From a checkpoint of a small multi-label image tagger.
Training: normuon at rate 0.031, 9200 steps.
Rows from block 13 of a small multi-label image tagger, named by matrix and row number. Rows with one number belong to one neuron. Each number is 500 + 25 x the weight over its row's rms, rounded and kept within 0 to 999. All counts start at 0. Numbers have three digits each. After the name is the row's rms in percent of the matrix's.
After each neuron's rows are labels from the 100 images, of 14976, where the neuron reaches its highest value: "top examples" is what is common among them. Only what is clearly more common there than usual is listed. The data: photos with spoken descriptions (Open Images, Localized Narratives). In brackets: how many of the 100, against the usual share in percent.
# fc1: MLP up (model.blocks.13.mlp.fc1.weight, 480x160), inputs 0-79
# fc2: MLP down (model.blocks.13.mlp.fc2.weight, 160x480, transposed), outputs 0-79

fc1.251 115:533510489445496486514512482532495511449494522509507541478463474488527517509511513471502527475450485537505571521439487537479480510507476511513547551509490476515502483512543517531489464485563523524464465480487468480519510481490512476452515520
fc2.251 090:490498485495484487483475506491496512558520503499526452522538533469519513555493489558528475568507541453472498482535497455495497463473501463488490489516482499475481485477494490488477490522478464460480506512511534599459486513490471486503488497
top examples: text has "food" (34 vs 3); text has "plate" (33 vs 2.1)

fc1.49 083:561475482483519447483508487458486498507499490499512483481519474508512487516528492489550503526506500490505496510504518489496460505497497538527485479521538505529501492483497545491554554433533494519467481503530496515460489498462484523497564482
fc2.49 057:495502469485479519495508470481498479533477519509487465505471501466491540504529502486497491489519475482491493508502478530443485513510528482490495526481489445456512490513485517471466472518518533530478500533465433482535498530479514524507472502
top examples: text has "standing" (53 vs 23.2); text has "people" (46 vs 22)

fc1.388 108:524488497452479467517502529516507542508531522507496515523493443461547506518479539449472486522510545502465507487528503499507494488513471501472488496457507507515528493508489526521495513467508462514560512484472524445476483538508466483510455507
fc2.388 110:524499503524514494462549489498453510496509471501492468517504512500487485472478534551573521543468503487517512481488498523463535524450545465542513525445494492506473508475487481530522503512514488517491529479511481522485481472467478500495510504
top examples: text has "food" (42 vs 3); text has "plate" (41 vs 2.1); text has "white" (29 vs 11.6)

fc1.451 101:533467475479507489509503496490509512520512512508526504484521503527484515511511507468511510466562522535459495544488499502504521512462549492492525557455491474543531480543506499479484509464532512444548484475473433466461559492541484545466498487
fc2.451 094:483590453539527487470494451517483485506493493492500542497534468479493454482516477546509504481506451466487515507485543518516525504481473554489486559526538502503515494489473496530480476454486488536484529502483500519495482513488525435476492506
top examples: text has "wearing" (34 vs 12.2); text has "man" (29 vs 12)

fc1.103 088:471515519506512494477539492509457459466534536538481518517506489486484542488545491447535456519516529545540535503508516483501511502486539491504490488504506507519518511513514474469517486499438507486524491531470485515541468509488527476522476530
fc2.103 089:475523526476486468498516473494497508451535514518515514503453503497506546513521496488527494517486509527522505471488532489496476469422454461503526520517494550537518485507498501504515487501479543474520478492455487496526509541506488470513536491
top examples: text has "people" (58 vs 22); text has "grass" (37 vs 10); text has "ground" (33 vs 7.7)

fc1.93 088:507580477455467462490525525472505460509511483506486470512479504478492535548513578521491512482510516497474512505482508507503493516499493466502458460469504486498484473531478532526494539488481520517499491484465519512515519496457471538468471469
fc2.93 087:527489488493464487515516478486494466521486471558510533493493516534489510554482489475498541488502511510474508508480537496542462491500510500511462500484514490516480485482484530477525462498500507527495514521497478523542532507500451523486523481
top examples: text has "standing" (68 vs 23.2); text has "wall" (55 vs 20.1); text has "people" (54 vs 22); text has "holding" (36 vs 16.5)

fc1.431 091:462532471515520520461486453509443524493504512516485473465516518499499497536469530536505469459518471470488523495486491506475484497480525529495484529476525514496501493525477528531503529506509482509549512513467541487491522486519490512447496449
fc2.431 149:532517518497534497516532498508457562467512494473512528513463484494504524516478505511510468496496476510495483478492516515493486521519485485520472546527496496497553472519509498472500530515529502508508504501461454482454542463487553469534518472
top examples: text has "wearing" (31 vs 12.2)

fc1.369 077:475466471515513494490424546478489525460494509533493491514495545499524519496489549517485500497497444546481489484489495520495511515536481515512506489505467501530427475459489444503483533501556469537472503497492518466497517502468485483504509459
fc2.369 061:505504500502515505511491503505543530512492500533450530509507474510547483498480526485489522478494510520442487499492467470494496486460517527478514512503553491499475502496471496565486523517490525486497527537541505472482521553505500496455484455
top examples: text has "grass" (31 vs 10)

fc1.76 086:538500450501476487478512513484528435476508515538496531487478515507490517558514480545514485535475476529522479486503472476495481515491574518500478486524509468487522492478500517524487499459482527480479512478524495529499535506481485491508519503
fc2.76 105:480514529451497544496502507468502494444478550517520500508447514505461552554513470506478533467515495465515491515487515483429460500521496477459478511514470504469476501519490492484527510470479507543511482510537561505510511480476494538498442532
top examples: text has "standing" (69 vs 23.2); text has "people" (57 vs 22); text has "wall" (43 vs 20.1); text has "holding" (36 vs 16.5)

fc1.404 119:521427497529507527475491491472530550465538492484476505513497502507524486520495528496513536498541489531500456487501504506496481502522451480498549535499491508526501461503496552504478468530460478477492431489530435536456508524505485462487483496
fc2.404 111:504560504539449506502510505516511448531496544501508521497472521495481488518528474513510455482476485499520533490495506510540537497455538499510499478516526480469533503494501471478461534465508484488523524512468520504545468456479484540500544496
top examples: text has "wearing" (30 vs 12.2)

fc1.28 094:486493472484550477500507479513491533531477523528480511446508502492509463527481547499542507531539517520469510484526524501426513471513525541496486523529491490513485458511491450508504495517492480461540501508473462511533492480508470489490534483
fc2.28 113:479537482528509491535475448497473520483512497522478536520465502472444496509469508505530491520519494500477516486488492501505484508500453505510503530521502459505536470574481507499490484482511509491551506492461477503478556493492484503499517469
top examples: text has "wearing" (44 vs 12.2); text has "man" (40 vs 12)

fc1.354 085:509507469524468448448502480532485460458504479513480511503490495531532545498484530501519481510446507489530502483469487517455510522499523497486510510513479510502489495505554515478525465503483527533502515500452524480496467471543502522518503490
fc2.354 119:544507542510468471477487491524476510465521495512495515516468475469511489498527519496481520538512545488516485463486490474525477482484489531541491494470486510523522520519472467530504484470466522486480491521497510495487501543505462471547518468
top examples: text has "people" (45 vs 22); text has "grass" (38 vs 10); text has "ground" (37 vs 7.7); text has "wearing" (31 vs 12.2)

fc1.453 092:515496495481534500459494544478513459487484548508508504491484459498542512552469513489450508503528501519530497497482449495470525528509486474533494467487481525558498522503526461468495465526485514486485502484514509469529502489511495537518481492
fc2.453 100:471498541542512497463469481483516514512509512479511475505482496543521518466512516496547492472447446512483501545466488499523503524492507492498545499489480506490481481463480526485466481464501440509528508493501521501490501499514473508485572462
top examples: text has "sky" (66 vs 24.8); text has "water" (41 vs 7.9)

fc1.38 100:537528433498507480497472495494523455460502490525518515503524535495493550495473502486530498492491531526476529539468525509489447488501487508564499484505503477514520478509479503468525519498492516493519528480494471541496531509502539468506486481
fc2.38 123:541518504478484480473492525475480469534504491533509485502502521527519489534512523508512509487506483492463497503470512495558486492459518494488527514477498520504523481492486501524455488499481486497551501501516553549506552533490551520497485478
top examples: text has "sitting" (70 vs 14.9); text has "people" (70 vs 22); text has "table" (53 vs 13); text has "standing" (53 vs 23.2)

fc1.387 091:512511477518490498486559473503506475498476513512462533538495505522493531534506494495458489528488563506476454515523499488551481494513528502465460482513488481507499507479507526530519530514528520532512507473491488509557478507506532504503475496
fc2.387 099:549526508466520512532550456479471481512504504485499466501484460547541521510516490556563469520509472470496512470518490520474472526516526470494490512501501475487501466495511487457515546458473471506527507518505504512454550485478481506513518444
top examples: text has "people" (65 vs 22); text has "standing" (59 vs 23.2); text has "group" (27 vs 6.8); text has "persons" (27 vs 9.2)

fc1.19 101:481455492520468536486431504448459473526523526483494518555476531495516535480528529490461511534486516530527461481493500488470474522506497502448500492480496548494513483483526511498533498488550496531516512535491452512481506505456519509498514433
fc2.19 094:504505523478514445508544523521514497500461481493493495483481486491506443558523467528543525483515509496477524512503495522533501519469525485543471526523517476467490510500505504506494527507474524504510489461457481493488457471469508502528490525
top examples: text has "standing" (60 vs 23.2); text has "people" (55 vs 22)

fc1.228 088:501484503455473495520493503523484517494487467476456546499496478455517519516475507486501511507482536533501481448538448519482534552496537481555449500523488462518504491546507480465526486514537519514485472512551519499520499471442473478542480487
fc2.228 084:494538513538512526502528495520518510526507468505501498493510555520495527466482492517505511511501507535479470485490475509481516516533510506485493501501550492481445526467486532530512500490477480452504531493543489526507502542509451482524509486
top examples: text has "standing" (51 vs 23.2); text has "people" (50 vs 22); text has "group" (25 vs 6.8)

fc1.148 093:471535478496474493474501514495517506495573515493502449532506508554481484508574521522514554496543508454487475501496487480510518516466520522499506525472479508467522504512469468529529485497525510506509482485518474512497514527486451481520459508
fc2.148 100:508510518543514461532488461491474532512490469466453500531482526467507504468453456540509520551466468502504500563480478456488508548496498481513475525475493493484532469505489471487489515508479499488506488428525525503504499455509535481495494493
top examples: text has "trees" (83 vs 27.1); text has "sky" (72 vs 24.8); text has "grass" (35 vs 10); text has "plants" (27 vs 9.7)

fc1.161 115:466473489514477497519494514497503480507484481545507484514505506485490493497520510523483491524497504527495495509483523514528520501484511505492481518501528478530451533502516494468489468525479476539451499504496486492534488501457532483495520487
fc2.161 115:516468526510479500531522497561498501519474510491476516485475525488499464462500549495506505508491569470517510511486523471456475530530518498508524482536469525446480462501536480524501524501487515448524454508505463505477483479531475512513480487
top examples: text has "people" (51 vs 22)

fc1.14 097:499466487482456475496456538493457509486546509482480489514531431528503494514495449502506491533472515476507496513476486509487493535513495499428535495509507523490515520493496450497514499497534479538548505485532544490494491538513478512479474539
fc2.14 082:545506481507499514482484542565427522489494509501514503532478538502481495506527519540497499501474491422511510477473500507520446505500494487495483517485501547474505465533539486530449525504485514478508474520520478505506514534493507486507532515
top examples: text has "food" (63 vs 3); text has "plate" (56 vs 2.1)

fc1.173 086:533497472488483509481468551524510460492465524498507455508534490490513517482492527562545555520521497539450498482507486529465495477488482523489512492510478476485475523535482481521503524478549514538504511493523502460495471492534499501517465477
fc2.173 048:497513538489449468520500501529501489517461478511500479467498514516521512487507542519486505524475512472515477510475459504508503473483556529497533506532476500492490482516507484521490504418523504481545521502468504466528512510516507456474455514
top examples: text has "people" (60 vs 22); text has "standing" (53 vs 23.2); text has "sitting" (44 vs 14.9); text has "chairs" (35 vs 6.6)

fc1.381 065:448523498479509512427506479508522484499458494480517502491490527469510462518480506463491494491474521429495551500550479546500508509484488481470502503525479502476531521513527512486498516497504517539504539537495501438538501488491489469493432493
fc2.381 020:481520536473501529462544471546480452493510493489506530540499471500476498525513510480482495481531510521486506476559504507479500511512474497493478497518484487446521452486527462471497470469523499532528512517470492443575502535460516461472487497
top examples: text has "wearing" (33 vs 12.2); text has "smiling" (32 vs 3.9); text has "black" (28 vs 9.7); text has "woman" (27 vs 9)

fc1.230 101:525489507511508513522503514491506456504501509506505501522534510478505513487490503524496530467454480558529425502497495504546485452504449552511507490502502489483504496505492474504458491522463503473519496554482518491507487554490553501509475489
fc2.230 109:504533524501522525478495451522470534448505496466464489462530506532513537519532472451479497475495542451477506522485502501471532495469516484503503530529519503549505509496541483476465523481545505508488477514537484506438521474454491488536511489
top examples: text has "sitting" (51 vs 14.9); text has "people" (46 vs 22); text has "table" (45 vs 13)

fc1.382 091:541472478470495497551486542553481510475506511457514446516500471528486533530519506513496458493463503451534488557510494567493480524534506508497475459495494549502486523504466527502486489473494478461514557533507528489497484503458519500510513482
fc2.382 089:508524456529492481537485507481472513495486562542476463479499490472475468522546531509497537480486490490543512490510486498537484528520505501512478536515495505490481456547497519542466507484520525458497513531506473524493486524531479522490481464
top examples: text has "food" (33 vs 3); text has "color" (31 vs 13.1); text has "plate" (29 vs 2.1)

fc1.341 085:489504462466518445499504433506516482507514484502468484530492503499542572497498499488524524479494491525426509468493523507483487527483513509515508514514538467512572524563520485469475535535507535456494519507491522477490526467501520514497497491
fc2.341 068:478530472500498503513506432481441531509477481537508511494488479531492492522491524472515471511513528454493529525491526502502502467462476503488470550520528482477496451518488485509529472518477498511512506501457496513495554532495462504503505501
top examples: text has "grass" (32 vs 10); text has "ground" (28 vs 7.7); text has "poles" (26 vs 6.4)

fc1.238 102:448527475509500526536537513513470496492494512489500534460481497498518500489496477503456486506479461535484493535500484483503445504527510522527479500508492521514505527530490501517511524560498488477512488507543519465472584482534527472495469501
fc2.238 093:551506513494514465503475491494534528518448459521508503497549498485493525480521511478550487480504525528498512509474534493489489466468517492500541531438523438505505462465514502494492484515518537518473520509456521544505437498489471507481510544
top examples: text has "food" (31 vs 3)

fc1.232 091:489504459495512513520551502506564458476480498536525511569471487497509494508474497461466504545469501528511508491508476490506506444479489515499461478518493487536489491499494577466512471531514500508505499453502543529481491487494494533515477483
fc2.232 094:487496525478529494527447460514479538467507493473527522520469527531483510522488503494543479464490467507491495531483518482481444513509536516485518508518492503528498499542473478493492507522510544513508515507445457522491501529511512527510488502
top examples: text has "trees" (67 vs 27.1); text has "sky" (61 vs 24.8); text has "people" (54 vs 22); text has "buildings" (31 vs 11)

fc1.85 094:523421450478527491492524465497513476535501470524454534513511515481524516516495474484493503486510513468440487484513499500522518515490452536499522471536511472496474544508505528504496525480472495466497493496461520523520498480541483486522525488
fc2.85 091:523536473502499466454463496467515502513497509508492457481508521493513466471508523514562510530523507524501520496489524534508509501527465537502537530531527493482510473511505525477484502463479436444518492464493514522512473501495528557458500516
top examples: text has "wearing" (36 vs 12.2); text has "smiling" (26 vs 3.9)

fc1.151 074:426497522501483505518447496514482501449520472475484496497487510500544507486481507459499511496482505485515551519530478467497486518501456535472461523522470465511523494495492512503556484512481521505456531544467488547461506496500511505501496502
fc2.151 072:523491502564484470497482471507541460547477494512515521523452484481450477516548493504487504522492527511485461505509476447531499498509551477457503494511477484510527471547486493522463493526495547469491511488515501561522519492485440492496492508
top examples: text has "sky" (53 vs 24.8)

fc1.290 094:490526478443497556472516514529521514508525492480514518476533537539480495490524483511461513511495494468496511467488512459544494536509468496523495471488463529487512500545514508442507483451498514512488525483484509516524524480514510478474548503
fc2.290 125:516488508520483446496484411524469459501548518529497472496496474481533478507484533557508560482548515457492515499521517463493500515480509446510504517505473526495506514484530527506515472507523533510549495462463493503510524509509498454495508504
top examples: text has "sky" (81 vs 24.8); text has "trees" (68 vs 27.1); text has "road" (30 vs 8.1); text has "poles" (27 vs 6.4)

fc1.140 099:495516475502489493457513495511484509538486515498513513511464489522544489483506475502487525548479506531510461514499535515479488495515464484499486509535541533477474516515491516550447511506507493478518515541465514451473456496454509477523516522
fc2.140 096:471506534496471454521487517480512557461494517516476506485556483481468523535488495497477439484551475464522534520507492475532483528497555497548485475490495460507562528463526505480509510523506506508486488449487483514549515519497466522495457501
top examples: text has "food" (30 vs 3); text has "plate" (25 vs 2.1)