{"model": "multi-label image tagger", "crop_scale_min": 0.5, "horizontal_flip": true, "translate": 0.06, "fused_qkv": true, "bias": "none", "layers": 16, "positions": "rope", "residual_init": "none", "nesterov": true, "batch_size": 64, "epochs": 2.9, "weight_decay": 0.01}
Rows from block 13, named by matrix and row number. Rows with one number belong to one attention dimension. Each number is 128 + 24 x the weight over its row's rms, rounded and kept within 0 to 255. All counts start at 0. Numbers have three digits each. After the name is the row's rms in percent of the matrix's.
# q: attention query, key and value (stacked) (model.blocks.13.attn.qkv.weight, 384x160, the q third), inputs 80-159
# k: attention query, key and value (stacked) (model.blocks.13.attn.qkv.weight, 384x160, the k third), inputs 80-159
q.27 100:170148151123126125121100120134115174129146117116146130133144123168157121099107169124114133116126111099103124181134103152112100121118156082089104118135121086150129109090111130099127133133147159132132133135110134103114106128104124116173155094
k.27 099:115159137138147148127126139179149131170155156128139106098142129152131152159109137138158102133118151140118101092117157110148148143187128108111170187149101118147115104112115139136130142129096143164138162125102115138078114123125074064125104138
q.28 095:118095146088162109153110144100187107099121142100116069140134115161141105087131184125094157102097141100104136133086135152129136152151112140142104132103124109126143127108090100152145142136123153092155130158136167113146171129108128127127128070
k.28 093:166170127112139148146156124145096122135154102118140129151128164138143170117121124141101161166108163092126147165146121127117129132139119158112096131151102110143137109085084076137164120175118123122149128195115113127125151110131104108150138143
q.29 093:136132080126132154134141126119082109139118154108159125120139128190132118155104177143114109129129096137145148176150113119120164126096168099121139091110141157120090131133129112079151089115138093117151131097147135147130119099122129128171104085
k.29 098:181114098157168127099121118150153095126111122156115136114172158124072127157154111141064102138154110124154127185121106143112123115182115146153123173124189113104150158099184145150133112138142161136125126131115124102121145114152133106145140152
q.30 102:130141132128104105099079162149145164151099135108099126145133076121119139165123106106143153118136161160143118113115086111105110077101154140125093106131117119126158128128126153126151093139118099166150159111118145149157132107097131158116094126
k.30 099:176152145162143166098073152135092116158118154159170167166145108107128127163157135139093164096070109126120139131125117117086088134135134145108127095112140129128141155152126123162188164122154119118133120127137115099091124157128134143150166145
q.31 093:103124098121104114113127106088124104103164146142153128155151136122116108155155144149178106134145107146097107162126121129119151120129125131158129146181139147134126124101116152148131157130112149152125114137124089125131131116108104104082093133
k.31 102:124114154153106126113202108117138111091114146107153137130102141088120135150111121083141101170125145120103140165139120097115169107123133105091140133158113136139138155145137111138142104130104111128113138116138091086096139197114130131072179131
q.32 106:109126169152120129121135158137113169143144146125082138124121138089163132093135132126161103140143118093129128095103129131168132120131107173113076122110126156121085114161139121104126094146138130126103107091168118116120156151118091109132092109
k.32 100:142128168157130128175117119126095167108108153137110171125144088162157142076123079149121138125113177106104107136129140131070121114101117125133168116113091133089095116116150120093121143139086139179118122122146125142128132138136153151111077161
q.33 095:118118118100131189127127098139125102128170103163133129109125166106125142118131173122133139139099135104127097145103129113162134113113086158091132123128127142135192121195128116150122140145117179131158127132119093094124118114121118152140155145
k.33 097:112104133134141102168131150144112114136116098125095161086134151116119085146142165102138145164130093122131110139143114126133070129142159120119107091128092139157110160140101117161134079153113131125139131100160122163195152144141079128156114103
q.34 101:152116105146095158186138105131080126136151126161125097099134196079121080144173100119159132145113150130126130090119116097090134147096131087115157143124132138094099159155161112101134134110135127153123097120154136181139152111113133114104120164
k.34 098:108117127125179155129133093113132104142120117082147153134127121117088129118128130093082144147120121162190126128084112138168145125107122141108104121140159077127090116146127108102097125140134088108105141135182181134159163096084148166143114121
q.35 107:159157137150141076150097134158123115143129142108160116119095096144131155141147154151087129142127092124162147120148148140119089147119115102114150147160142144152107129145129155124128131101111129160125102166099136078156184142106101098121131126
k.35 107:148115112132149116142134133097136088098129136055146132137129117102108127093121142148146166122166102116101129189099153172110121080153138101085138146155212117105106104151119107074134158133139166107178123120111112145119118156141135092087102089
q.36 103:124148140106085094141186099126138176117136139166140118110093142174133167175103093096106107113152094154075119121157150134159128122128140150176145144132098115148094119079117172124104141150116164171127140118135123134101145127100103136144152126
k.36 109:102154166118112082138190138134118190146083116106114112151147175126146159141138092138104135141113139111063134107129114104134135149122098161146156112157109110160118080128147134128136141149131170112134121074159139131108100107094129105079088138
q.37 099:080180130122132134153127172139140090128105130143159114131124121164098160136088145114147120112140151172130115095169127130118173128149104111145082060148131120094099120094118114127099137134099116110143168151095138137116119130136144122182140121
k.37 102:135134108116171112089172083130164148082137156142134103098142163102108126112147097142114157168144139104138154098111166154164152148146106162110118130105141105092123139131117172150115160085132115092123139106112111164136082114138156147103136123
q.38 095:120153144124129137103117123147131140141137106172167116156135131135167176106144110114104135147156121142135166125126123135122087128128136099123143141111097089131121131159148149111068100091127104160121129120137095145118131135111143134116127105
k.38 085:159136141087108113100149207117075117110182138128087102085115130125115123113135080138157113120092140148150159136155096138177130094145109070141168115110119112125124139163113132125144107143129125158142167112137121171146123121113129167124101132
q.39 103:146145146127126175120119087090146106124100137109109127145152082089089135143108109156123120190132134146182140122167133097118128139117145101145140122143153134145169161134124132091135093187152143164110113154120113101155127152114165106137164157
k.39 099:111106098141100102135077102132170118111173173083135121138111115121128140129089119131163112117161139107139149106087133107112121125159119081153120102179128139138120165122132134148125138100124101108096107114114164112148120095147096147142155135
q.40 095:139116147129131125154129112111124121125115135055142129156148162129124136102158138154137117140148125111149142140117150072072145115167168080135143158125143093123126108162091151098104165165152102131116109114136115102163084133124151138118194074
k.40 105:110129100146111123104112129133161123120124153156150133152126150089100131114130077184096159106156104129105133113081120107063151160109081130168131131098153131119196109140117162135156142096119146141120140165137149113161105081133108130114180143
q.41 102:130127122132083121097134121120134142135118141128089142109114120134190101148130092102169063142114123151107166114151108166133132144127111153135157112101121165187170129118175103124153102144127130111114131112091138130137105153158141108149131142
k.41 098:154114148135160163149119156169153124163135136151103121141079108139124123102129141056094129183133085158147117188142143149112140148133125121142128129090136110107144125170124125156121118117131095104121163092123121144085127147150110101134149156
q.42 088:149125127115102144116157125105089118082112110164121191141114131090163119144095142122133124104125163088096123086152152127130143178120133134152111162174094194135125128126154104137105157117115169137108143086111128114090126126090102103117132176
k.42 096:138153140158141141099144120144135108129118128129093137046113095095102134123150182078150109149108124164105107129120117152144142124126124126110154115135111115128104112116123095081115110153131119125110093113117105079124165163116126135137128118
q.43 091:115084125155121173141149118113126120168118151163092152132136148127132093148137126139132112149114128195160173069109104142131136117104120142128131117103161119139123182129128096097148126140130102131117118100139126139107137165127106168127090075
k.43 097:139114132084126102090114148114095148090116120111168132110148112124139150119118178141120130136125107155094192162111120115107124108128110111136145089119169148095175088117116151120144117104142114111157118099131118115133140122148128147132158169
q.44 099:160156132102160144120104141180140093107126102138103127130099090112142155137126105159155120104139102143119115116157125107147146160122147156134144151085115152138126101133125127145107112123144108128142129087133103112133098101131108157084139168
k.44 096:151121155134119107140081084128096088163111144109089095109154095086120106112128120144112088113142130135153120128172122125114147097110108122110121123104125107135133145107125140087141114072144137095111171135167127115152149120131164123174115124
q.45 081:157141104129159149081099125143149131156121152159082115127137139131134102098106139138107112129138075116171124146133147175113125118144132126114091135171128098132140123170111105106120131127144052105169141118134148156142146106104141166122132073
k.45 077:159145130164146132117100132128134130118120148102118128185162114152110137150130108150143093132141110130153119161123137138157139153132098119155092126135135140122135139139144169118135083120160133124128123150137122158134124128136127139127138100
q.46 087:134142120161110136119124075127098127122128142186110147164122127180092138114150115106126102105117122143124116089144125155086123092143102161133118126140163110088166096167149158119141122150134127161120170138106111148126137155135170108139109130
k.46 082:131113127149117159130109097072115108120147146142122141151127083151116180150106110145151116140125124144090105107112133116099108143124118123179113151133105149091120123128129089109139104141166123113092101139129116099081122112165199111155128115
q.47 098:153107083108146106103102144133149102076137116098141117116151148120109139152138107144153131099139112130137157121148140171134128145133082153082117120109150061106152138134114159186109112129142127124182095159116159130163177147143136129114101100
k.47 107:134133147125095123185147143056134070128136119111109113157125175105130129102111129122110132122118118105125131170130116135155166142126164153132092135108123128128171111157136099113157114145163111138116127144103101113158134101143109150138122100
q.48 086:111126131133142134128113138173134073049087109084135150114119127122122104108139135109144151131136156104105118111137166142141153080170132111116126128140117109106140111140172134157116108095115126123144133127134136160154122128157125174129114128
k.48 093:154115144113105130109157134163132125127155075132143131131079128145174123170158130103081134125127142081128129127144116152143089148091177138089124151167131136127088163099114151171143141202111124118116084097167136123148129134125155174158119124
q.49 094:130152090179152137101112089098126143132100161094100138161154110088137139126137132131134113137142115152131088151114116142116148098145103105130134096145100120087147159129150134182143097062127115108136163124146106133116096140180122165109140129
k.49 094:103153151117161119112090099133119112129122131155117108110139114141168162132116147127076138098115148138129145129106088135137135164094169132115150129067174085092158167114122083185119116105085141139090114151145120102125109148160115111104084125
q.50 085:143098100092105115119134135141148148115112108103119134130148095104103154080138100169137122122069106135100108159117070151166151112160143112169141112109132141120109153115111120114109097129156137114148105135145098124093159153132120100081139152
k.50 093:128135112134092146083065097110108134087119131179138135093081083164133111117141142115132125141105155145153127140108106113155106079111161141129092120126111139153106141092126123119117085115172100154103105141149149166114146152118099165152146155
q.51 084:130104131121114140152103107137083142085109143103074149086142211176111113112141140113144105080141136165163103139144118072110118114143137084137130102112135143101180103102144129116168095086140118104133148167132153139115101123131132125138134096
k.51 095:161155113115118134124148125153125123132185144137114107128093042123115147113161116113128133049125171163135124073130146112162105137162164137125132161136129110107122089114158140142156120098089134145169140124126131136144121083123160117116142134
q.52 094:147160147136123164119138114165143161154125126145162118138143062122108137156122123107111129141127125101119064170111079155110136114150137145142100134155101061137166128130144137094140164115120133141061092124117091104134119084129114092130104117
k.52 096:126117074103131083109147144152151150109141114127093174087129120152169117150125148144130135149147110120090138117124157117140098162123103113130150120117131160109101096108104122132109088155108105120109113133099151118106158124107144126182082172
q.53 104:132125116099112149137094165147126120114116130124154140090155130148120118112141111164073151173140144116131126112157105164122123113112186143104089142134153118109075138165160126166100137103153119131097115103139119058113118123123131123143146066
k.53 096:060163116117171136131113135163149106061101103116115129059143113155122131141142117113151138153160119116121137098202080138119098116159132112152090145161156151108136124151133189129117117151148139109110102102096133136139129095099122167132098132
q.54 092:098140174132147120148138132158148103115134141176146141167102177090168150130111136077112115101157162123174169153093143098134101123128120123092153168120120135125122103125097101138132140139144171102180115121106145129094148129137114148129119140
k.54 087:174142160112109166100131116089066134120144180145111116168088114133179154120144169146120101084100106154140143153151173127123132117093118191112099117113118156129113115123145074134113108082126144118181141141173134098118122138112137087131117088
q.55 095:122134141124116147120131104072104143157101143130115132123121109128134139114148136140140173127111106100080117128118161103122175131146095125135150103115150131119155171139141133155137114164090126149112153123139135125119099081144176137151144182
k.55 100:134162134119104144118085106134094101136109096201098157127152115123130126144146159159108153143112151130136095116090131125090113152095141132088175084142088086132100130116149092111102143117155116133087149148126106100148128134111142141137164140
q.56 100:137134159121129096120137139104130156125104166117114085133110108131112104178124129121065146112114111113147111126087191148114114149110156129140162160079110139087127125113107121109135151120127112117092114143159148124120114105109117115130106157
k.56 101:137161117167110140140154096097075147135154150141128184103123112123148069112114096142113119163118133105148138126114152124119117147119143126122104129149143149103123171130126072141097114151097154158160114136131135117143155146159171120120101107
q.57 088:097082153135114156051135122104110155130108144114136101149173103163147134130144173151166142091085160076095180140148140159116133112118115163142160102119135086136131093167110151167140176117161087138145125134121127126137116127130137127099136139
k.57 095:147164106134147156154133100115149136165125154085150158132102165095091120120149145137124140112137103123117111152116106101086101134147169060134106094146122102144117077148152106113137141105135140122112123168125117122132121112178128147137122149
q.58 095:156121131111126111133085133111156175127139154150131171131069149121128160151136121111105132116128088168140094147106098100121130101095123133104116135165167182118094166113084132145120129106144137142078120129117108150097135130071103130122113152
k.58 095:123109125160105102192087126153121149133091149158144123148172118132118159132126153115160109163115094156178166132129139106135155137128127105141111155126127138104123187168159124139126151117108118125162120125150103125113109153131116145117171116
q.59 092:121122109121151076126155115137146105112142113158154150098123138106128092123144134181101123169145148122126155131103115128142085156134124147130119138089157156161159157137127124174150141111134110148115088095126143092147145155141152073103112160
k.59 090:157101163094152091140171111085121098147141133089150116100116099115158151126135141090150108119113126143133107168129135103158167130162142108138117157162108126155130095164058134143158124117133135120131139107114109126082147203113101114109124130
q.60 092:133163061109092113097118119106136120188146124112124178161119125120139142109093116115133076111134088152109113143148153159106122101112119129108106113144109101178112150106149119131129147135127152143123178157105131144106126101133127136126164153
k.60 088:138135106147159183097107156176116201115104131167152096168125144154099163153113138137113126111100138127125105118125117116114121113101112160101110120124094099161133117102131136141146134078163123129156111150134150124077122160131148187114152131
q.61 091:135162109093106159112130085124168182121092127134104147145095114118168162108121105070159165168144124123078155102136149157144129125135149118133159121141097123142167129112124168152125127160109163163079107156131126118124154154105113148152115120
k.61 102:099118133138103107117156103152167181093106112138119156093139127135135099116127168096139153176065142133154144144117121121082148130120111083126118092122132203135125099095168103072138146144110100112103150113147113153151128125115135148114121128
q.62 098:146128135137117119088120153141146084147178106126151104131135138151095082106125108138156119096102098158124117125143113144103088127162102164091101136110153118143119165121111125097099134118120164111145114117130128118147116151145124136162137079
k.62 103:143128155121140147103120172103113100108129133138087092161166138122127149091107158102129112164089128150151193155120107139167139145085092136137155135112097139149131143155108059117112106146162150121146129113142154139112138121097120096136115090
q.63 112:131098089129151161101132118100124123118115099123128125120117135115147129122122141155157092175125108138137138120129158117172177116174166082151115149144121076130111141113138097081130143155105158193121083109082136138159135126153077102089122105
k.63 116:081138100141136083147139118154189145130096137105116123129128144115133107132073152126131084142181114134108135088129158134180128128143133121097114126125139112171122125119132157141125128118114119106140124090078126152145148124130108142150159152
q.64 100:093110071150153136136143143082148122110136140127107125180122143098086158145111140141141120109120111151161112112133133128164126086141114157100114141149139110115179170145132097163169134122115149114116118133157145124118142157154100123076097098
k.64 103:100153181131141145144088121183139138116102114135126134149103138157111153122107113096101102156157142119152150202101156141122098118116126127115167092144147099141084127133115131156088135146147121174143138108168140128111123123135108132116137137